Weights of a small audio frame classifier.
Model: 3.02M parameters, log mel input, arch conformer, activation relu, layers 8.
Training: adamw at rate 0.0028, held-out accuracy 99%.
Data: trained on synthesized solo parts of chorales (CocoChorales), 39062 training examples, 45.2 epochs.
Rows from block 3 of a small audio frame classifier, named by matrix and row number. Rows with one number belong to one neuron. Each number is 50 + 10 x the weight over its row's rms, rounded and kept within 0 to 99. All counts start at 0.
After each neuron's rows are labels from the 100 clips, of 14976, where the neuron reaches its highest value: "lies over" is the class under the peak. Only what is clearly more common there than usual is listed. The data: synthesized solo parts of chorales (CocoChorales).
# fc1: first MLP up (model.blocks.3.ff1.fc1.weight, 512x128), inputs 0-127
# fc2: first MLP down (model.blocks.3.ff1.fc2.weight, 128x512, transposed), outputs 0-127

fc1.460:52 48 27 38 47 57 28 53 41 81 43 43 28 54 63 32 41 43 44 45 73 51 45 55 47 42 49 47 52 43 70 17 44 46 48 43 45 53 62 44 67 46 37 52 28 53 53 46 49 51 48 61 48 64 48 55 42 47 48 48 33 50 49 41 48 45 52 54 48 42 45 54 42 54 44 67 52 52 37 36 55 36 50 46 49 61 45 38 53 55 47 49 59 38 54 37 59 56 43 27 43 35 36 47 41 37 37 49 44 48 41 46 52 46 45 53 53 56 40 54 48 47 49 54 41 78 44 60
fc2.460:42 54 47 39 49 48 30 60 38 58 46 43 55 56 57 36 63 52 33 51 51 55 52 57 34 52 51 48 43 28 57 40 48 47 45 48 48 52 49 46 51 54 48 55 32 52 45 45 49 40 78 55 37 40 50 57 49 56 50 60 61 55 55 64 42 44 46 52 37 23 41 54 36 55 28 52 41 73 40 40 51 56 68 40 52 60 50 60 46 45 49 61 59 59 48 53 59 74 51 35 59 42 37 45 62 51 51 50 53 46 44 29 63 42 66 45 64 47 75 54 38 40 49 35 50 64 46 39
lies over: A2; A#2

fc1.128:41 53 27 37 54 55 45 90 43 47 37 58 44 45 32 46 44 54 48 51 27 46 49 59 51 47 57 52 58 35 39 66 36 58 54 49 48 42 52 41 51 50 47 52 41 34 30 50 62 59 62 48 48 36 64 78 48 40 42 71 52 55 43 47 54 59 50 55 41 47 48 49 49 56 43 29 46 43 53 40 48 55 54 41 46 54 61 41 44 54 61 44 52 41 56 35 46 43 36 50 55 47 42 45 57 38 42 65 54 56 49 41 47 49 65 50 71 51 48 40 46 45 64 28 55 36 36 57
fc2.128:38 55 46 56 61 48 45 53 65 59 41 43 45 25 54 50 48 48 42 46 43 54 41 64 39 44 52 53 42 50 31 50 61 66 52 44 55 30 51 47 51 44 51 44 58 41 57 56 43 53 40 30 64 55 70 52 61 34 33 47 55 53 36 56 40 43 65 49 55 45 40 42 43 41 35 33 63 57 55 66 46 59 65 32 43 55 44 53 50 63 51 40 64 46 48 32 42 62 38 74 59 48 77 53 46 52 59 51 59 42 40 55 56 56 60 73 53 64 56 43 61 53 50 43 44 35 50 33
lies over: D5

fc1.59:64 51 54 55 38 27 55 45 60 45 42 40 57 46 58 49 50 50 44 66 65 48 67 49 49 52 50 35 54 43 48 49 48 34 63 39 48 62 41 45 49 54 37 48 22 23 44 43 25 59 43 42 56 52 43 46 52 52 73 54 38 37 38 51 45 48 47 53 50 36 33 50 44 45 49 68 54 57 50 52 38 38 40 62 53 56 57 47 36 52 65 49 44 55 55 38 36 57 53 49 62 53 45 59 55 36 52 54 37 55 50 42 58 59 42 36 82 57 48 61 44 63 39 47 47 48 59 31
fc2.59:45 51 55 36 44 44 61 60 52 43 50 64 28 32 60 34 59 42 55 40 52 33 57 38 39 57 41 80 49 51 55 40 49 61 53 66 57 44 57 55 43 34 48 50 42 54 41 61 51 52 53 78 47 42 57 50 60 61 61 48 73 45 47 34 44 45 57 63 42 38 54 64 66 68 42 54 45 56 51 52 66 59 24 55 71 50 45 57 40 56 50 53 59 34 52 44 51 45 43 52 49 55 52 56 37 47 62 51 52 53 59 43 56 49 53 35 58 34 47 49 63 51 65 34 47 37 55 48
lies over: G4

fc1.486:51 55 46 40 51 51 57 41 47 43 38 41 48 55 44 51 32 48 39 42 56 28 50 50 46 60 55 50 32 57 52 42 48 54 41 53 47 55 61 48 61 51 44 59 66 31 62 47 51 61 24 50 70 53 50 55 41 43 45 45 44 44 45 50 24 58 42 56 51 57 58 50 58 36 44 61 45 50 51 41 47 62 51 50 37 72 36 27 40 66 36 74 56 51 57 58 68 46 32 45 51 40 37 51 47 50 58 46 49 53 47 49 53 38 40 28 39 47 42 68 55 57 26 67 57 49 38 43
fc2.486:47 38 50 30 49 49 67 47 47 35 66 51 50 43 62 49 70 28 46 48 43 19 48 54 54 49 51 64 45 30 41 49 53 64 52 36 43 34 65 41 41 38 32 42 48 54 65 70 54 39 39 67 59 49 74 59 53 43 47 54 57 47 48 45 40 41 55 55 56 50 27 45 71 60 47 50 60 52 51 53 42 59 42 70 48 60 48 40 56 46 63 53 52 23 52 43 56 49 43 52 52 46 53 51 38 49 69 45 58 43 53 42 46 39 49 55 53 46 57 49 56 42 51 61 57 49 53 39
lies over: D4

fc1.296:49 44 35 51 65 47 49 82 48 67 47 65 36 41 43 38 53 60 51 42 37 62 52 56 45 54 64 46 50 55 47 62 56 54 46 49 46 42 43 49 37 39 57 50 38 50 40 62 76 49 62 39 56 51 71 67 52 43 44 69 43 60 37 39 70 49 52 55 43 47 45 52 54 50 29 43 38 54 58 43 53 43 73 44 52 47 54 54 57 53 58 46 68 30 52 33 41 48 39 44 43 45 53 55 38 54 56 51 64 52 51 55 54 60 62 58 83 56 58 45 45 56 58 51 53 34 44 43
fc2.296:40 51 45 60 53 59 47 49 52 60 36 47 49 24 64 38 46 44 46 39 46 60 49 52 43 37 64 60 39 54 46 43 61 70 49 52 48 38 51 56 53 46 59 46 44 31 59 54 46 50 33 36 56 59 70 57 60 39 36 56 56 46 30 51 34 43 73 56 48 44 47 52 52 49 40 37 45 61 55 70 40 55 58 35 41 44 52 56 44 56 60 45 71 38 50 39 39 65 39 73 55 50 81 54 40 48 56 55 60 41 48 54 47 54 48 60 54 61 59 48 44 53 47 49 44 36 54 28
lies over: D5

fc1.31:51 32 58 59 65 24 58 62 46 46 46 51 51 52 29 57 60 69 39 25 53 48 43 36 54 53 56 58 41 52 50 48 49 53 32 48 30 54 60 48 63 50 62 57 62 53 60 58 58 37 45 51 71 41 52 51 65 49 59 47 50 47 57 41 57 67 54 33 56 52 54 63 37 47 50 51 33 60 59 41 48 63 50 30 39 63 47 44 52 49 60 76 50 44 55 46 34 45 41 36 48 52 32 56 61 50 64 50 45 69 39 57 41 53 44 52 43 44 42 56 43 51 36 47 53 67 45 35
fc2.31:53 70 47 39 35 38 71 37 55 47 44 53 62 43 39 74 49 37 61 44 55 53 56 59 30 57 54 54 42 60 42 41 33 29 58 57 66 38 61 45 31 55 47 46 58 45 58 54 45 48 43 30 58 69 61 47 29 57 54 56 50 42 48 57 48 45 62 67 28 48 48 49 62 43 33 29 41 47 53 50 47 37 54 65 61 46 47 42 51 40 58 46 67 57 46 52 54 73 48 47 43 56 45 44 55 49 41 43 70 49 50 62 47 53 49 51 62 44 50 43 56 37 45 40 36 39 51 47
lies over: G#3

fc1.416:57 53 60 41 41 24 47 68 49 50 53 56 50 74 52 54 42 59 58 45 45 40 45 43 64 55 52 42 45 35 30 59 46 49 49 21 42 62 53 58 50 53 40 55 43 47 62 68 57 36 46 38 57 43 60 55 65 47 56 44 47 42 61 41 44 42 45 42 65 51 32 66 44 52 49 41 58 52 53 31 34 38 44 34 27 64 59 32 55 46 46 53 54 43 54 38 44 53 45 51 53 36 43 51 58 66 37 40 54 73 61 59 41 54 60 47 46 39 54 58 35 39 58 46 53 62 39 53
fc2.416:52 81 53 44 47 57 39 41 53 28 51 55 39 41 57 52 58 46 60 44 42 42 39 77 54 49 38 49 48 29 33 44 58 54 59 51 67 54 62 40 39 52 39 48 67 51 66 50 30 54 56 49 30 46 48 51 66 61 42 58 43 42 59 67 35 45 52 57 53 51 46 48 73 55 61 65 57 50 43 55 57 55 39 46 37 40 64 56 46 52 49 49 39 39 57 66 49 40 47 53 40 50 43 33 48 44 45 49 42 45 52 41 44 31 46 66 28 61 54 53 50 37 58 37 44 56 50 54
lies over: G#3

fc1.398:60 44 46 51 48 45 64 49 48 79 49 48 55 46 40 66 37 47 43 56 45 41 46 28 60 53 47 54 44 46 48 40 43 36 39 49 43 57 43 48 36 65 48 39 58 37 43 58 61 50 59 27 69 58 48 49 53 31 66 43 44 44 56 46 55 56 38 57 47 46 43 50 24 40 48 41 45 56 35 40 44 50 54 65 54 62 58 40 48 52 64 40 43 45 42 43 51 39 52 61 50 53 38 56 52 63 54 53 54 51 48 51 52 38 65 45 65 79 51 56 66 48 20 55 69 40 62 41
fc2.398:55 40 52 46 47 53 68 31 43 39 49 49 52 45 55 53 57 40 53 57 47 29 49 44 49 41 43 52 43 55 63 51 41 53 39 58 52 60 59 42 63 54 50 37 22 40 46 57 58 54 41 43 45 69 66 51 38 51 53 46 59 40 34 56 56 60 60 48 63 39 60 60 61 64 46 45 44 62 47 39 54 47 53 51 55 60 53 40 35 52 71 57 58 55 44 50 69 83 41 46 52 34 42 54 51 30 43 67 54 27 60 62 52 53 34 43 46 66 61 43 49 46 51 53 59 32 50 41
lies over: F#4

fc1.136:64 43 71 51 52 20 57 40 47 52 45 50 69 52 44 50 63 50 49 57 66 49 69 48 36 54 60 34 51 58 55 40 56 35 48 39 44 51 55 48 52 48 63 47 39 27 45 53 53 54 37 41 51 55 56 45 53 43 76 48 42 42 48 39 49 63 55 48 50 48 43 54 51 43 54 57 32 49 49 53 49 44 35 55 43 56 44 51 42 46 59 38 42 43 34 43 38 52 58 41 45 54 48 67 70 66 53 46 47 49 46 45 47 64 40 29 77 60 35 60 49 49 48 47 52 73 54 24
fc2.136:50 46 54 27 27 43 57 56 41 31 56 64 44 38 58 52 60 44 53 35 49 35 39 40 44 59 54 66 52 63 56 37 33 54 48 66 53 47 71 50 34 54 42 59 40 50 54 53 66 36 33 58 59 41 61 66 60 54 61 55 63 37 45 51 40 46 47 69 45 30 50 59 70 69 35 55 35 57 48 48 50 56 37 65 61 37 58 54 43 56 60 52 60 50 60 52 47 63 43 59 42 56 51 59 46 53 53 39 59 61 50 59 59 50 51 45 50 36 55 48 59 44 60 36 48 48 44 31
lies over: G4

fc1.50:45 44 52 40 44 47 46 43 49 48 48 50 54 48 38 64 53 35 45 66 72 70 67 54 58 56 52 53 52 51 44 61 45 63 37 54 43 42 43 53 53 58 42 61 58 67 49 56 43 49 43 48 49 56 59 40 43 49 41 39 60 58 60 56 59 69 51 53 37 46 61 66 49 64 48 49 48 39 37 54 27 39 38 30 51 54 39 35 40 55 57 33 52 38 56 55 49 66 49 54 65 47 49 73 43 38 58 46 52 55 52 56 53 32 76 46 45 33 51 64 43 62 42 50 77 30 42 49
fc2.50:55 50 45 42 48 54 45 50 53 53 50 44 43 55 52 51 56 36 49 57 42 56 63 55 69 44 44 52 70 29 39 53 34 52 56 71 50 31 54 42 39 48 32 54 71 58 63 49 44 52 39 62 59 60 39 52 69 54 36 59 66 41 57 53 53 64 53 62 30 44 60 53 50 61 55 46 50 43 51 48 42 51 61 50 67 35 36 59 28 48 51 34 60 53 70 60 64 47 59 50 50 20 51 45 44 43 60 40 46 51 38 46 44 35 60 57 39 51 45 58 60 33 52 65 54 56 39 47
lies over: A#5

fc1.490:55 55 41 28 41 64 49 53 37 42 59 57 56 48 44 55 52 41 50 58 38 22 40 52 50 55 56 49 63 40 34 50 53 51 48 44 66 48 62 55 59 52 32 41 52 28 49 49 51 61 55 63 40 43 59 71 46 48 54 69 61 49 61 48 34 52 60 52 59 63 40 52 48 47 52 64 57 59 46 59 42 73 26 48 42 45 55 55 47 52 58 48 53 42 65 43 55 28 37 60 55 42 49 43 55 32 46 65 45 52 67 46 29 29 58 57 56 40 61 41 38 56 60 45 55 40 49 57
fc2.490:32 55 61 51 49 44 45 64 67 54 50 41 49 45 56 56 44 58 38 56 48 51 45 53 50 51 35 61 46 29 48 62 58 55 46 41 51 30 49 42 70 50 43 41 58 44 37 50 54 77 55 42 51 38 44 50 61 44 30 54 48 55 40 70 53 28 52 42 56 58 41 27 29 43 37 42 61 57 69 65 50 53 49 39 55 63 44 31 41 56 33 50 32 45 39 53 53 43 44 65 56 50 54 37 47 68 58 62 53 40 47 45 60 54 51 67 54 64 48 43 58 48 56 35 53 36 48 56
lies over: D5

fc1.115:57 50 43 77 41 45 41 75 53 63 46 50 65 63 47 44 49 49 38 36 36 48 55 43 32 46 62 49 55 64 60 36 39 53 36 46 52 35 33 55 63 59 38 51 43 35 54 35 49 39 68 44 61 43 56 66 58 46 58 40 58 50 56 46 55 62 55 56 45 60 53 53 35 37 48 54 61 32 49 43 39 57 60 56 45 55 57 59 49 63 58 50 42 42 42 34 24 39 56 51 54 56 52 54 66 36 62 55 52 51 40 46 56 60 60 42 78 70 58 46 57 52 53 53 43 50 42 51
fc2.115:38 44 46 45 48 67 40 46 50 48 45 63 65 34 57 53 55 38 32 62 36 39 35 51 66 43 56 51 58 70 50 69 41 71 39 55 54 47 51 52 57 36 36 41 48 48 50 61 63 44 44 44 54 50 56 42 54 28 65 52 51 41 43 54 67 72 62 51 58 50 40 37 61 58 42 60 52 62 61 50 69 56 60 55 49 50 62 47 38 28 60 49 50 60 50 58 48 41 53 61 43 46 63 52 33 54 36 58 48 52 63 48 57 58 48 60 47 53 85 46 49 46 57 48 42 57 61 38
lies over: D5

fc1.72:70 43 71 61 44 38 53 45 44 39 43 53 49 43 60 46 57 52 46 64 74 46 76 45 45 52 53 40 62 64 47 49 55 46 35 51 65 63 64 47 40 60 53 48 45 33 47 38 34 56 39 45 48 54 38 46 52 55 72 46 60 49 60 36 43 55 61 57 34 53 41 56 45 43 56 63 42 55 58 47 46 44 31 63 44 45 50 58 35 54 56 57 40 59 36 38 34 58 48 45 56 50 49 57 52 38 39 45 34 63 45 59 43 59 49 32 70 44 36 50 45 65 60 43 49 48 60 26
fc2.72:41 63 59 37 51 40 64 60 50 46 61 64 27 32 53 38 58 49 50 35 60 45 57 34 39 59 49 66 52 55 58 32 44 67 50 63 48 54 54 65 40 37 51 48 46 52 50 56 58 49 60 72 62 44 47 59 60 66 57 53 64 44 58 35 49 49 53 65 54 41 54 60 65 59 47 58 38 51 57 51 65 59 34 48 76 47 42 49 41 57 53 53 50 38 51 47 38 56 60 36 32 55 59 50 36 45 71 48 38 49 44 50 68 50 48 39 56 28 33 50 57 56 57 38 47 43 49 42
lies over: G4

fc1.303:48 58 54 49 52 63 51 48 60 50 49 42 66 48 32 58 48 44 48 62 48 51 43 65 43 51 51 66 39 35 37 62 51 59 58 36 59 55 40 26 46 46 37 53 61 32 54 50 42 67 59 41 40 32 44 46 49 57 43 60 52 46 57 61 51 39 58 39 52 47 33 44 43 38 46 44 66 66 28 51 53 54 50 30 55 57 52 48 74 30 42 49 43 36 63 67 63 47 60 50 41 58 51 46 46 72 55 70 40 39 57 35 45 37 58 43 40 52 63 45 50 48 55 35 48 60 41 40
fc2.303:47 43 57 61 60 57 57 52 33 55 42 70 47 53 52 47 56 56 34 53 63 56 56 37 51 56 64 50 55 55 74 48 46 47 46 41 37 50 59 46 62 52 56 60 65 39 41 39 64 70 57 61 49 47 50 40 54 43 47 45 48 55 42 41 47 45 48 54 47 32 62 65 35 40 52 47 21 80 44 34 49 54 54 42 38 52 57 62 50 52 38 69 56 57 33 58 56 45 42 38 50 48 25 52 46 53 49 54 62 61 42 49 43 51 55 32 45 64 47 39 30 54 56 35 50 57 35 45
lies over: E5

fc1.167:46 53 59 54 65 36 27 44 55 49 39 56 48 75 43 54 26 55 22 48 54 44 40 21 65 42 55 56 45 59 60 42 44 36 48 48 30 46 37 47 48 47 47 61 54 65 56 65 48 60 39 54 54 36 43 44 65 48 43 51 37 45 59 49 44 51 32 30 63 42 45 67 46 50 58 49 35 49 39 50 40 39 49 36 48 50 29 48 53 38 42 56 37 50 58 43 32 51 68 47 55 43 47 61 44 54 53 49 41 62 56 51 57 59 50 44 58 52 49 55 44 52 39 63 62 55 63 56
fc2.167:50 37 38 49 61 54 47 51 54 61 54 38 45 52 45 49 52 51 44 68 68 73 50 53 39 56 36 41 70 37 58 51 44 66 62 58 51 32 59 52 67 49 41 50 57 68 36 49 50 56 54 64 54 38 39 55 65 56 37 39 49 60 48 47 64 41 44 63 35 47 62 42 20 34 30 44 49 52 57 44 49 51 53 54 64 56 64 29 36 43 59 47 30 63 49 47 54 36 33 40 50 40 55 54 47 50 57 63 63 44 54 49 42 60 47 51 49 53 55 43 71 45 55 56 44 40 39 53
lies over: A#5

fc1.30:48 45 44 34 53 65 46 55 54 86 50 52 39 38 68 31 37 47 51 32 71 50 48 50 52 46 51 50 41 49 70 29 48 46 57 52 61 55 59 53 72 38 36 51 38 49 50 54 58 53 47 55 55 75 52 52 41 57 30 46 34 58 41 54 53 56 60 61 41 36 49 49 56 42 36 53 46 47 38 44 54 49 57 29 49 56 54 37 39 58 41 46 59 26 59 47 56 67 54 46 38 50 50 38 43 38 41 49 45 35 34 40 59 39 50 46 50 59 42 54 53 44 43 59 50 65 49 51
fc2.30:41 41 41 41 46 50 43 62 53 67 46 40 46 62 58 39 49 42 43 62 42 56 58 68 44 47 46 53 44 38 50 34 67 51 66 60 57 55 53 65 48 51 58 47 24 53 40 58 45 48 51 51 64 44 57 52 60 49 44 64 59 40 48 52 30 60 58 58 32 40 50 59 48 52 51 46 37 68 43 54 43 54 67 45 50 61 35 48 68 38 63 50 56 41 56 44 71 67 54 53 51 37 60 59 64 38 48 29 55 50 54 44 45 44 65 39 75 63 65 45 53 38 46 43 50 67 68 42
lies over: A2

fc1.356:58 44 39 62 53 29 54 75 32 39 54 47 58 64 48 56 48 77 50 62 61 35 50 25 48 57 57 49 42 47 49 44 46 39 52 45 56 67 69 55 47 60 51 45 56 48 57 63 60 42 50 38 64 40 49 55 68 54 58 61 51 43 50 35 36 46 44 53 56 53 53 47 40 38 49 51 40 41 43 38 42 42 42 65 53 54 47 36 60 48 50 51 38 50 55 36 48 54 49 38 48 46 41 60 49 58 39 43 52 54 53 50 39 60 42 22 78 40 42 45 47 52 58 48 71 74 48 48
fc2.356:62 62 40 49 57 40 52 39 44 25 56 59 48 40 59 45 64 40 43 46 62 44 48 64 39 48 52 41 54 42 52 50 49 52 46 56 42 54 55 46 32 54 43 43 43 60 31 40 41 75 71 64 49 41 45 58 50 65 53 58 68 40 60 52 40 59 49 57 62 45 41 67 55 40 52 65 39 51 45 35 40 71 47 45 66 52 47 61 38 67 54 63 49 40 64 54 60 52 46 35 37 53 44 52 60 45 41 49 32 48 38 48 63 21 54 56 50 46 61 42 44 48 58 48 50 51 29 37
lies over: G4; F5

fc1.422:48 49 33 47 40 62 38 55 45 68 55 37 43 45 71 41 60 49 47 36 66 46 43 60 53 46 53 43 57 43 72 27 52 51 55 51 66 59 64 35 67 51 33 48 17 42 46 42 44 50 49 54 43 61 50 54 53 43 41 50 46 60 46 49 61 53 53 57 44 37 38 58 48 42 46 54 54 47 31 46 50 59 43 29 53 56 59 47 46 66 44 50 68 41 67 49 53 64 51 38 40 38 41 46 48 36 37 44 42 44 34 36 53 34 48 44 44 63 47 53 41 35 47 60 50 70 55 39
fc2.422:40 56 41 49 54 52 34 55 47 61 53 34 38 70 64 40 54 49 40 60 54 51 41 71 53 40 42 52 46 29 61 45 59 46 72 52 58 59 46 50 48 49 50 48 28 53 34 36 43 45 61 65 49 48 50 56 60 48 39 58 57 43 56 60 32 58 48 49 44 35 51 58 48 47 64 50 45 68 38 46 53 52 52 40 45 70 34 62 64 39 60 52 51 54 52 44 73 71 54 41 56 33 45 61 61 45 53 35 47 48 58 44 53 43 49 36 70 57 64 43 49 40 51 42 45 70 67 41
lies over: A2; A#2

fc1.456:60 46 46 56 50 36 59 59 54 62 42 45 49 68 52 55 33 49 46 56 37 24 46 34 57 58 45 37 54 56 39 52 50 28 61 45 63 62 53 61 50 70 54 44 39 46 52 53 58 44 26 45 50 63 44 55 54 53 62 47 41 37 53 43 38 46 42 48 68 53 47 51 34 47 71 64 57 51 56 54 41 50 31 58 43 57 52 50 53 41 46 54 37 74 46 37 58 66 39 50 62 33 55 52 63 62 57 56 48 60 76 51 41 50 46 36 57 49 57 55 49 59 42 55 72 32 49 52
fc2.456:50 59 31 47 52 48 48 37 50 47 31 30 42 59 43 50 41 46 53 52 51 59 56 62 40 58 52 47 42 53 60 36 53 47 39 56 37 58 58 46 39 58 52 48 51 71 35 32 46 59 36 32 62 63 50 36 46 51 52 19 55 55 48 44 51 40 53 66 27 43 61 53 48 43 37 41 53 43 52 33 50 39 56 48 42 52 49 35 40 51 50 60 65 64 56 58 45 48 28 45 67 40 52 50 62 50 39 45 64 67 41 46 44 57 55 46 76 60 49 40 66 50 48 54 46 52 35 35
lies over: F#4

fc1.442:53 47 38 36 31 48 42 78 45 47 57 46 46 62 55 65 55 48 40 52 28 49 66 47 62 56 62 46 59 48 43 53 53 45 34 45 55 53 46 61 65 59 33 49 24 34 45 47 36 57 48 43 61 44 62 57 52 36 58 67 55 49 51 48 48 49 54 53 58 55 44 57 47 54 65 48 39 50 62 60 37 49 35 43 47 50 61 45 63 40 51 32 48 46 57 29 52 27 67 52 47 45 47 37 69 49 40 74 39 53 51 65 49 40 56 49 57 46 58 55 35 54 31 43 52 46 63 56
fc2.442:59 70 51 55 43 54 54 56 68 69 62 48 44 40 42 55 53 49 55 41 37 42 37 53 63 57 43 53 67 48 20 66 41 55 50 48 66 41 51 50 50 53 28 25 63 29 66 51 42 57 57 44 41 50 57 54 43 50 67 46 57 45 69 56 42 46 62 45 53 52 37 37 49 56 56 43 72 37 71 62 50 56 37 48 48 44 46 48 54 45 59 41 46 44 46 44 53 54 53 59 50 54 67 36 51 59 70 54 53 42 50 38 46 50 47 51 48 65 43 36 55 42 63 37 42 45 39 66
lies over: D5

fc1.174:54 45 55 52 52 49 63 53 54 98 46 57 62 41 54 62 59 44 45 62 51 44 60 41 44 45 59 41 29 58 47 50 48 49 50 45 59 56 33 54 49 51 42 42 29 30 29 57 51 43 40 42 59 54 44 43 45 36 77 39 57 44 47 42 56 51 46 43 43 43 58 53 42 51 57 52 55 52 45 47 47 41 48 59 50 83 47 45 52 56 45 39 44 51 29 44 44 61 48 61 53 52 48 58 58 52 74 61 60 52 63 37 53 41 62 51 59 52 66 48 59 61 45 55 56 45 47 41
fc2.174:64 53 56 57 45 53 45 29 43 36 59 47 43 59 49 50 65 42 34 58 40 25 53 37 65 47 59 58 65 67 45 42 50 54 39 65 37 52 48 67 55 44 31 43 31 50 55 52 62 64 43 56 45 58 43 46 56 37 57 52 47 34 47 41 69 64 55 23 70 48 34 61 50 47 60 62 37 61 48 46 48 45 57 63 46 63 51 48 37 44 50 45 56 44 44 27 45 62 59 57 47 48 50 48 41 37 61 72 49 56 58 61 52 54 56 45 43 64 58 41 45 55 57 56 51 42 61 45
lies over: F#4

fc1.66:58 46 51 41 48 39 39 46 41 47 71 53 39 52 45 63 54 51 49 71 62 69 51 56 64 50 53 40 47 52 43 57 48 53 40 54 43 43 52 48 42 66 34 67 52 71 58 45 47 57 42 57 52 54 55 38 50 41 61 50 53 49 72 57 58 72 45 52 44 44 59 60 54 55 58 68 50 40 29 48 19 45 40 32 42 46 34 43 37 53 50 40 53 48 44 44 48 67 54 44 60 47 50 64 51 44 58 52 61 63 53 46 43 47 76 51 50 37 52 51 46 44 41 62 77 37 43 39
fc2.66:55 52 48 51 48 51 34 51 50 48 44 37 35 63 50 56 41 40 52 58 50 50 61 53 67 44 41 48 76 37 44 46 35 46 61 61 49 36 57 48 42 56 26 53 74 62 61 47 49 57 40 67 59 62 35 51 74 57 35 64 63 44 64 44 43 55 46 66 31 50 60 48 50 63 60 55 46 42 57 48 45 45 53 45 64 49 31 56 35 43 51 39 55 51 65 60 60 41 54 38 52 21 41 46 51 49 59 39 47 55 39 47 33 38 57 49 40 53 46 55 54 35 51 61 51 50 36 45
lies over: A#5

fc1.148:55 48 43 55 37 51 56 47 48 79 44 34 57 47 37 70 58 45 41 57 27 20 43 44 44 60 47 53 47 46 42 45 50 41 40 54 47 54 40 54 49 55 29 53 41 40 55 54 61 39 32 41 70 65 46 46 34 38 59 44 49 47 54 34 54 48 43 44 49 57 54 51 37 46 60 59 57 60 59 41 56 41 58 59 55 58 60 36 62 44 50 30 58 59 48 43 49 63 48 49 46 48 32 61 53 63 64 78 43 53 40 49 49 51 66 47 54 61 58 44 60 64 34 61 54 38 56 58
fc2.148:69 33 47 49 37 51 59 46 45 43 41 53 56 42 58 26 59 42 42 56 44 48 55 46 56 43 58 64 40 76 55 38 37 59 29 69 53 50 48 50 44 50 44 40 33 45 44 51 51 58 35 34 57 64 38 43 42 54 71 39 52 41 36 38 59 63 62 45 48 48 48 65 57 43 55 48 37 58 36 42 57 48 48 48 49 63 57 57 41 51 59 49 75 55 59 33 40 69 49 60 55 53 41 42 40 34 34 58 48 59 40 54 45 52 57 30 64 69 57 54 56 59 48 50 51 45 55 40
lies over: F#4

fc1.65:51 36 34 63 34 51 60 41 50 83 55 37 46 50 49 57 33 38 49 71 41 41 57 52 41 52 48 53 26 52 58 49 47 42 43 51 47 60 38 63 46 56 40 41 21 23 40 52 61 51 48 44 56 62 45 50 47 45 72 38 52 47 48 55 62 46 46 49 47 55 54 46 35 53 64 58 65 64 40 51 55 42 48 57 51 70 68 55 53 54 46 43 55 50 46 42 48 61 46 64 67 49 40 58 53 58 65 56 49 52 64 57 45 47 65 46 48 57 63 36 52 68 43 59 53 43 48 60
fc2.65:63 45 37 52 45 59 52 36 46 46 49 39 48 49 53 50 58 36 40 67 48 26 45 38 53 46 54 57 54 70 47 46 45 64 36 58 50 46 52 65 57 40 35 39 31 55 48 53 62 69 43 45 55 71 43 49 50 34 65 50 48 30 50 34 74 56 53 33 54 47 48 48 49 45 54 52 44 67 44 48 66 47 64 56 61 72 48 46 50 35 53 44 66 47 54 32 53 51 57 66 46 35 58 52 35 37 43 68 46 47 53 50 45 47 58 46 53 73 59 34 58 51 52 59 48 42 63 46
lies over: F#4

fc1.114:53 50 25 45 40 43 45 42 50 52 61 53 39 62 42 59 37 47 47 65 59 54 55 45 59 50 51 39 38 41 45 56 46 54 51 52 42 51 46 57 49 59 32 73 59 72 69 46 45 61 37 44 55 48 56 45 50 58 41 54 46 39 59 60 47 67 46 52 56 39 55 48 59 57 54 45 59 43 39 43 29 36 45 27 46 47 38 38 55 41 55 51 39 36 75 39 54 56 54 50 53 37 59 71 49 36 58 49 55 59 58 53 49 32 53 48 39 45 55 54 69 57 33 68 76 36 56 52
fc2.114:65 43 44 50 47 37 47 57 56 59 61 45 33 55 59 37 55 29 54 56 43 51 64 62 64 58 50 31 72 39 42 43 35 44 63 56 43 39 41 52 42 60 27 60 71 57 68 42 51 55 55 59 59 66 30 60 65 60 47 64 66 36 68 39 56 58 50 57 33 41 58 59 55 64 56 50 50 44 51 53 43 46 51 50 51 43 42 58 35 42 44 49 61 54 70 59 52 43 52 37 59 26 49 46 54 59 61 34 47 56 53 53 38 39 53 53 36 55 44 57 47 40 53 58 52 44 44 55
lies over: A#5